Weights of a small masked image model: soap at rate 0.0031.
Rows from block 6 of the encoder of a small masked image model, named by matrix and row number. Rows with one number belong to one neuron. Each number is 200 + 20 x the weight over its row's rms, rounded and kept within 0 to 999. All counts start at 0.
After each neuron's rows are labels from the 100 images, of 14848, where the neuron reaches its highest value: "responds to" is what is common among them. Only what is clearly more common there than usual is listed. The data: telescope images of galaxies (Galaxy Zoo DECaLS).
# fc1: MLP up (encoder.blocks.6.mlp.fc1.weight, 384x192), inputs 128-191
# fc2: MLP down (encoder.blocks.6.mlp.fc2.weight, 192x384, transposed), outputs 128-191

fc1.85,212,203,204,226,204,210,181,196,231,221,183,183,204,210,193,243,228,219,199,225,205,177,241,158,192,188,189,223,179,196,194,155,207,176,214,194,195,234,198,216,213,179,200,201,174,175,249,209,184,209,209,208,198,203,173,229,207,203,161,209,201,190,215,155
fc2.85,191,201,202,205,189,208,197,188,179,220,195,191,179,223,197,184,199,187,214,191,211,186,219,222,210,204,241,240,242,200,192,205,210,198,183,218,203,223,204,179,236,183,237,207,208,179,211,181,222,198,215,207,205,221,219,196,186,208,175,211,190,178,199,208
responds to: shape: featured or disk; bar: no

fc1.172,230,212,189,221,209,215,164,204,198,219,229,230,157,186,194,208,203,216,186,181,189,181,217,189,195,222,223,215,195,165,220,204,196,195,204,214,168,183,213,189,186,162,188,197,185,214,251,194,195,188,199,211,170,224,215,179,194,220,212,200,224,190,181,198
fc2.172,201,209,200,189,209,199,216,177,224,204,187,188,220,202,190,196,220,215,207,221,201,187,178,153,243,169,182,195,164,214,211,199,224,199,187,177,204,230,208,212,198,222,202,224,202,214,208,185,154,201,195,207,197,194,198,232,196,218,211,197,159,237,202,198
responds to: shape: featured or disk; edge-on disk: no; spiral arms: yes

fc1.174,197,186,240,217,206,211,190,207,198,212,186,168,232,205,189,197,204,203,212,183,164,189,214,200,206,184,220,206,192,216,226,195,223,237,195,207,219,191,187,194,157,210,195,223,195,216,176,222,180,209,218,187,200,184,226,243,231,240,194,197,213,203,238,198
fc2.174,170,185,203,180,218,197,197,222,192,202,203,201,188,203,204,192,199,174,217,177,204,214,244,249,213,230,220,229,214,198,180,219,189,206,198,198,194,218,204,198,209,178,207,175,211,206,187,198,197,198,197,211,190,213,231,186,188,185,176,214,195,187,225,215
responds to: edge-on disk: yes

fc1.99,199,236,186,206,210,199,185,212,219,204,209,223,193,179,208,213,232,146,219,176,181,177,204,194,180,189,191,203,175,231,219,191,213,182,208,194,247,218,206,223,152,174,208,189,184,207,201,199,181,204,214,206,154,207,237,166,186,210,212,206,155,224,168,191
fc2.99,196,220,169,199,194,234,205,187,213,212,200,218,197,189,200,183,178,193,201,206,197,217,261,183,221,174,212,197,207,222,196,210,212,200,215,178,221,212,199,176,209,197,190,180,191,197,204,195,184,189,206,209,215,208,207,198,214,197,202,195,184,213,201,214
responds to: shape: featured or disk; edge-on disk: no; bar: no

fc1.319,201,181,194,213,205,166,213,160,214,208,197,161,212,204,217,192,206,159,160,178,180,179,203,158,204,180,205,193,171,202,211,164,187,226,196,197,245,217,203,199,191,194,226,174,212,204,204,203,187,208,198,232,170,211,215,225,187,214,175,200,198,225,233,177
fc2.319,190,186,197,194,211,213,191,213,187,218,214,193,208,214,192,211,196,209,202,209,217,198,234,212,201,202,200,196,196,196,185,211,195,200,209,209,210,184,197,207,209,196,201,202,221,194,190,200,180,188,201,193,227,206,208,194,212,192,211,192,191,189,191,202
responds to: edge-on disk: no; spiral arms: yes

fc1.274,181,197,193,177,190,195,164,178,168,190,180,191,200,222,191,185,133,170,242,235,225,202,214,187,202,222,167,180,179,179,209,228,199,192,216,179,208,201,192,194,211,224,181,186,225,177,186,183,230,198,172,196,226,198,183,202,231,194,168,208,220,217,216,189
fc2.274,165,192,203,218,206,222,187,184,211,200,199,192,235,214,193,202,189,198,209,215,195,223,211,178,182,197,198,197,172,199,190,217,210,188,212,221,167,190,185,188,207,219,174,202,195,184,211,220,170,198,201,202,208,172,192,199,187,198,191,198,178,192,212,188
responds to: roundness: cigar-shaped; edge-on disk: yes

fc1.347,199,195,221,175,188,168,177,202,217,215,174,180,222,173,177,206,197,200,185,210,192,190,211,232,222,222,204,227,169,184,176,183,230,230,212,174,240,233,184,174,209,194,181,241,244,183,197,241,214,207,205,198,215,210,191,175,221,211,174,198,182,191,185,193
fc2.347,199,210,208,202,211,203,200,215,196,201,216,207,197,188,196,217,198,211,202,179,186,230,261,246,198,213,191,221,203,205,194,182,191,226,204,208,205,200,177,204,216,190,219,189,200,212,209,188,193,195,217,181,196,213,209,210,195,181,198,215,202,203,220,209
responds to: edge-on disk: yes

fc1.378,238,231,166,182,212,214,197,230,191,194,192,212,186,178,188,186,182,203,198,220,206,207,175,177,180,220,186,220,202,177,230,225,191,172,216,201,196,204,188,201,206,186,197,206,200,219,207,195,214,202,182,168,211,165,186,197,211,216,213,216,202,204,194,208
fc2.378,189,214,216,209,196,202,220,167,226,217,178,177,204,200,195,182,182,194,193,232,198,194,192,184,205,182,193,191,190,202,194,201,210,194,209,197,170,219,215,181,198,211,187,188,206,187,201,214,177,229,212,193,204,202,206,191,212,193,180,201,201,207,224,207
responds to: roundness: cigar-shaped; edge-on disk: yes

fc1.91,186,208,211,220,213,158,195,181,243,222,226,235,191,190,192,193,214,194,203,225,233,220,199,182,203,178,189,216,185,197,162,203,190,202,209,169,226,243,179,201,184,211,211,231,203,208,232,206,206,224,202,214,211,213,195,204,196,201,185,236,177,232,170,182
fc2.91,206,192,203,184,210,222,198,207,186,203,205,193,196,199,197,183,207,198,209,195,197,225,230,215,210,202,208,201,199,192,212,213,208,195,184,204,221,195,195,194,197,200,224,188,210,199,203,209,191,198,184,203,183,203,202,197,190,197,202,208,207,199,204,196
responds to: roundness: cigar-shaped; edge-on disk: yes

fc1.72,198,216,211,223,234,183,220,204,222,224,205,182,214,228,216,191,215,203,178,203,194,218,183,181,235,160,200,178,178,175,198,188,223,230,202,208,193,219,183,203,232,241,177,177,181,184,234,179,148,195,199,209,230,231,185,237,204,198,210,193,212,234,213,216
fc2.72,186,219,197,219,193,180,213,177,202,207,197,188,203,196,195,167,178,189,202,200,200,195,181,185,204,207,180,184,188,201,197,173,212,205,203,219,181,187,211,205,223,217,194,208,192,190,214,201,186,190,194,193,197,202,195,224,197,204,207,205,200,212,200,195
responds to: roundness: cigar-shaped

fc1.363,215,185,170,194,188,179,213,193,189,203,235,220,165,189,221,219,222,201,215,178,200,181,224,205,195,208,189,209,206,179,187,184,201,209,221,198,198,183,198,218,199,183,196,183,200,211,219,194,224,197,197,165,168,247,182,179,198,190,176,189,157,217,168,190
fc2.363,191,201,206,194,176,196,199,192,211,209,199,196,209,203,185,181,190,192,203,214,202,206,215,164,213,193,204,180,202,197,192,212,207,198,215,207,220,192,208,200,206,190,200,206,198,200,185,181,198,199,209,198,189,193,198,200,216,202,200,193,199,194,215,194
responds to: shape: featured or disk; edge-on disk: no; spiral arms: yes

fc1.231,192,174,223,207,204,226,188,222,162,212,209,165,245,191,205,214,208,252,217,197,196,168,180,221,208,197,191,227,239,193,201,214,204,178,195,181,151,177,224,177,184,222,216,178,221,221,202,180,221,186,209,193,187,198,173,212,197,207,184,172,198,202,179,228
fc2.231,192,187,193,192,203,197,191,207,185,190,212,198,192,214,204,199,196,162,193,173,204,188,245,220,168,234,210,205,187,192,186,231,207,220,207,203,201,213,206,187,182,194,248,209,223,190,201,224,200,241,214,202,174,187,208,176,223,177,182,216,199,177,218,183
responds to: shape: featured or disk; spiral arms: yes

fc1.167,225,185,169,209,192,202,203,214,181,182,207,184,177,204,160,236,196,204,177,179,165,189,199,209,228,206,174,200,195,180,218,181,176,205,224,202,214,204,207,189,231,221,192,203,169,190,216,155,188,184,210,171,171,177,197,170,184,218,222,181,204,220,171,178
fc2.167,195,199,190,221,184,182,203,203,190,191,177,185,221,202,195,205,221,186,207,213,191,206,215,156,198,173,191,201,176,212,207,183,188,212,207,194,220,191,205,200,208,213,187,229,204,218,207,188,182,218,203,184,213,174,191,243,198,204,185,188,217,224,202,203
responds to: edge-on disk: no

fc1.249,221,168,180,230,176,195,195,215,213,180,186,197,187,175,210,218,203,206,172,184,158,196,197,201,248,195,181,212,209,198,212,190,215,233,178,194,205,196,196,177,204,199,191,185,177,220,220,154,186,198,213,213,184,217,210,177,196,197,219,191,205,204,171,181
fc2.249,177,220,215,205,211,181,211,205,216,214,176,175,235,218,212,175,170,167,239,218,189,193,204,172,200,204,193,160,194,209,196,184,199,188,204,188,202,207,207,200,224,245,173,217,220,187,196,164,150,235,222,188,215,182,181,248,221,247,206,237,229,213,203,186
responds to: shape: featured or disk; edge-on disk: no; bar: no

fc1.52,199,192,205,223,179,155,201,195,227,210,180,225,195,183,176,201,212,196,194,241,212,178,207,154,207,193,195,188,193,171,218,199,219,191,211,217,239,199,206,214,186,197,194,228,190,191,204,201,164,239,170,231,216,215,205,208,224,232,162,222,205,204,233,212
fc2.52,207,188,187,192,197,207,192,199,183,196,190,192,214,207,198,199,226,202,197,212,183,212,223,208,200,186,216,210,197,205,197,191,181,211,199,188,207,191,192,203,199,199,212,188,198,201,178,190,202,199,210,211,207,190,212,188,185,179,181,192,212,205,186,190
responds to: shape: featured or disk; edge-on disk: no; spiral arms: yes

fc1.51,161,212,200,146,198,221,179,226,180,221,200,217,200,177,214,208,174,194,215,167,217,236,223,211,188,199,210,198,199,209,201,192,180,196,209,188,215,226,194,164,225,190,198,212,223,185,176,214,211,181,228,188,211,200,160,153,191,189,202,208,178,208,186,189
fc2.51,198,214,184,215,183,192,217,200,189,204,191,199,187,217,204,179,217,197,183,204,196,203,207,178,202,194,185,197,201,189,191,197,199,223,185,191,223,191,209,192,209,199,208,179,208,201,198,192,194,195,204,169,176,208,198,219,219,208,218,211,208,201,212,209
responds to: roundness: cigar-shaped; edge-on disk: yes

fc1.7,210,212,189,189,204,165,192,238,191,200,165,168,219,194,241,197,204,189,212,177,200,176,193,232,197,209,195,179,199,204,213,192,208,206,193,209,200,194,215,171,183,185,189,170,197,200,184,192,172,183,219,186,169,231,220,217,222,193,208,215,175,189,175,194
fc2.7,206,238,211,200,213,202,202,186,204,217,187,176,189,171,219,180,176,183,188,203,205,221,209,161,209,190,195,168,174,206,171,169,233,229,239,182,200,215,202,180,211,177,178,210,207,216,164,220,181,195,203,195,227,203,192,198,190,193,205,179,217,211,214,184
responds to: shape: featured or disk; edge-on disk: no; spiral arms: yes

fc1.145,210,234,181,219,173,159,215,180,183,189,192,174,186,209,168,209,212,204,226,210,221,202,212,204,199,204,164,210,199,196,214,200,179,201,237,202,203,207,200,192,209,222,197,199,191,154,189,183,191,201,172,214,227,185,200,216,200,208,176,201,239,193,249,185
fc2.145,191,201,187,203,223,227,164,220,187,206,206,227,221,199,209,228,223,188,179,192,204,190,204,274,198,195,203,211,194,204,217,199,181,202,177,214,241,156,196,194,170,170,214,189,224,183,206,198,220,187,209,191,213,213,218,196,188,199,187,193,216,197,192,209
responds to: edge-on disk: yes; roundness: cigar-shaped

fc1.6,256,181,194,193,202,231,159,226,196,172,220,200,214,217,156,189,188,222,215,201,226,177,206,200,227,217,190,204,207,221,205,199,205,206,202,194,173,211,227,182,241,233,209,203,206,187,185,225,215,202,179,186,222,174,190,182,192,206,170,243,188,182,210,202
fc2.6,208,173,217,194,228,222,217,214,171,209,200,213,221,216,192,171,198,189,208,186,199,197,187,223,204,215,225,196,209,193,205,208,177,196,186,191,224,211,199,209,191,158,245,203,220,225,175,218,178,192,200,182,186,208,214,189,211,183,205,157,206,191,185,197
responds to: edge-on disk: yes

fc1.360,202,194,206,220,206,196,203,215,195,217,217,250,172,190,220,202,259,207,212,211,193,199,214,190,182,204,215,235,195,202,186,159,210,216,229,212,210,227,200,224,189,189,215,165,205,216,229,193,206,182,215,180,194,235,170,188,200,205,211,221,209,224,164,203
fc2.360,184,216,202,189,197,221,197,197,201,212,189,187,214,205,195,195,191,182,202,219,207,225,243,192,216,191,214,193,206,199,194,208,206,199,212,203,218,194,210,197,214,191,212,213,215,200,205,198,191,207,212,210,196,205,208,187,208,193,208,196,176,186,211,212
responds to: edge-on disk: no; spiral arms: yes

fc1.213,221,180,196,238,186,160,193,172,232,191,210,196,189,156,205,198,198,171,182,187,202,160,253,168,191,184,203,189,200,181,177,181,215,239,215,207,240,209,215,233,176,201,186,217,211,203,192,196,195,187,203,211,183,223,223,208,173,208,178,221,188,211,182,208
fc2.213,212,205,197,202,192,209,199,205,187,209,188,198,210,203,190,178,204,186,197,216,205,208,228,181,201,183,201,181,199,195,186,195,200,196,214,209,211,202,206,199,228,188,180,196,212,211,200,198,197,192,202,209,221,199,203,200,209,213,223,197,204,208,204,198
responds to: edge-on disk: no; bar: no

fc1.320,226,192,188,249,182,160,174,220,220,191,218,229,213,179,195,227,205,195,228,156,191,148,202,206,202,207,195,208,223,203,191,203,197,206,176,227,231,206,199,200,164,195,211,170,172,221,204,210,209,175,220,189,174,226,233,180,182,214,198,212,170,218,182,184
fc2.320,196,212,209,192,188,207,196,205,192,206,198,209,214,204,203,192,206,194,202,206,206,203,230,193,200,190,205,181,196,197,190,198,196,196,207,203,229,188,204,190,213,181,212,212,203,211,196,196,182,214,202,198,204,196,196,201,201,210,217,192,203,199,208,197
responds to: edge-on disk: no; bar: no

fc1.355,223,199,190,208,203,181,188,218,230,209,186,187,219,172,208,198,179,169,199,166,174,138,202,249,200,223,214,164,212,191,231,182,225,184,193,198,227,195,181,181,180,189,181,180,183,192,167,192,177,206,203,188,184,227,247,210,203,206,204,204,178,169,177,192
fc2.355,208,217,188,186,202,202,218,202,197,215,194,184,205,203,202,157,201,198,197,191,216,199,200,152,214,187,193,171,181,187,174,169,211,208,207,177,239,223,203,179,232,191,157,192,207,224,193,178,175,216,200,197,234,190,166,198,171,211,202,193,219,202,189,200
responds to: shape: featured or disk; edge-on disk: no; spiral arms: yes

fc1.121,179,182,231,196,217,178,236,236,210,203,154,197,208,197,196,194,206,235,197,244,196,191,210,188,196,181,205,205,173,196,236,181,191,190,214,219,187,225,180,213,199,191,181,179,207,205,190,198,206,197,180,206,199,198,170,182,179,247,193,228,213,207,201,170
fc2.121,196,214,193,185,209,204,210,214,209,218,189,188,230,216,188,208,197,192,225,215,173,235,232,220,198,244,223,199,185,205,170,200,233,187,231,212,213,224,177,210,213,207,214,209,214,176,214,195,215,172,214,186,192,206,202,190,196,184,194,202,191,174,194,231
responds to: shape: featured or disk; edge-on disk: yes; roundness: cigar-shaped

fc1.15,204,226,208,206,179,199,202,181,190,201,183,235,163,227,226,194,198,203,223,232,235,215,143,189,169,205,188,191,189,190,201,202,208,227,200,205,178,206,194,197,208,240,196,174,214,189,206,189,215,218,209,191,225,193,232,206,220,215,168,189,204,205,235,173
fc2.15,176,188,205,180,212,203,204,168,201,206,202,215,199,191,206,203,173,158,219,160,220,192,229,219,192,221,220,200,191,202,159,224,201,179,171,208,201,193,195,186,185,199,220,219,213,194,188,208,195,225,204,186,195,176,201,173,204,201,194,204,229,165,213,183
responds to: roundness: cigar-shaped; edge-on disk: yes

fc1.284,207,159,234,194,194,244,179,201,175,219,232,197,208,190,199,184,208,226,186,229,231,174,164,227,211,219,185,180,201,211,190,201,200,207,216,197,168,208,176,166,224,182,212,206,202,199,192,237,185,187,181,206,234,169,169,168,190,182,190,184,216,173,218,207
fc2.284,211,203,202,174,197,178,210,238,168,204,233,211,179,210,185,216,232,192,212,186,220,207,227,224,217,226,227,209,228,195,187,195,180,202,149,203,222,199,190,202,206,208,229,212,196,203,227,178,193,199,245,190,157,192,219,189,206,197,208,211,206,178,195,255
responds to: edge-on disk: yes

fc1.261,209,195,198,174,214,160,200,215,227,216,193,248,155,180,169,182,239,178,211,221,189,158,237,173,215,183,206,213,186,202,201,163,211,172,211,199,244,231,178,220,187,181,172,215,199,232,207,198,205,203,184,196,196,227,196,187,221,217,169,191,168,203,216,192
fc2.261,201,204,206,212,202,196,190,213,199,210,200,207,199,206,204,189,193,205,204,200,189,207,214,201,203,191,212,197,203,203,194,188,206,214,207,198,215,196,205,200,199,197,210,199,206,203,198,191,210,183,205,191,208,203,201,203,191,193,207,195,226,209,204,201
responds to: shape: featured or disk; edge-on disk: no; spiral arms: yes

fc1.245,218,191,217,192,210,187,203,208,214,214,183,223,189,181,200,207,239,220,212,204,209,199,199,192,188,200,214,245,217,172,220,220,186,221,183,188,170,192,194,218,201,207,213,252,174,228,192,204,240,195,202,221,176,217,167,217,191,179,243,166,209,204,184,197
fc2.245,175,206,184,216,174,205,187,226,207,196,214,184,184,229,219,192,228,183,192,172,172,209,158,214,212,194,206,216,181,182,211,201,169,175,192,209,201,193,221,191,198,195,204,164,204,178,205,197,184,228,196,192,189,174,192,206,220,199,214,212,208,188,179,204
responds to: roundness: cigar-shaped

fc1.83,214,197,185,227,218,176,194,220,209,203,208,212,179,163,199,238,243,207,207,208,191,166,230,242,181,212,194,203,217,178,218,203,206,216,183,194,201,190,226,217,189,198,230,192,189,198,192,196,192,193,206,185,136,224,219,193,200,196,218,203,196,194,163,204
fc2.83,198,223,194,217,179,161,187,186,182,197,198,194,211,207,193,199,214,174,206,203,204,188,185,157,210,190,191,216,200,202,179,179,205,205,217,194,213,223,233,203,228,198,157,211,203,195,189,179,184,206,190,190,203,173,176,219,207,216,222,217,206,209,209,192
responds to: shape: featured or disk; edge-on disk: no; spiral arms: yes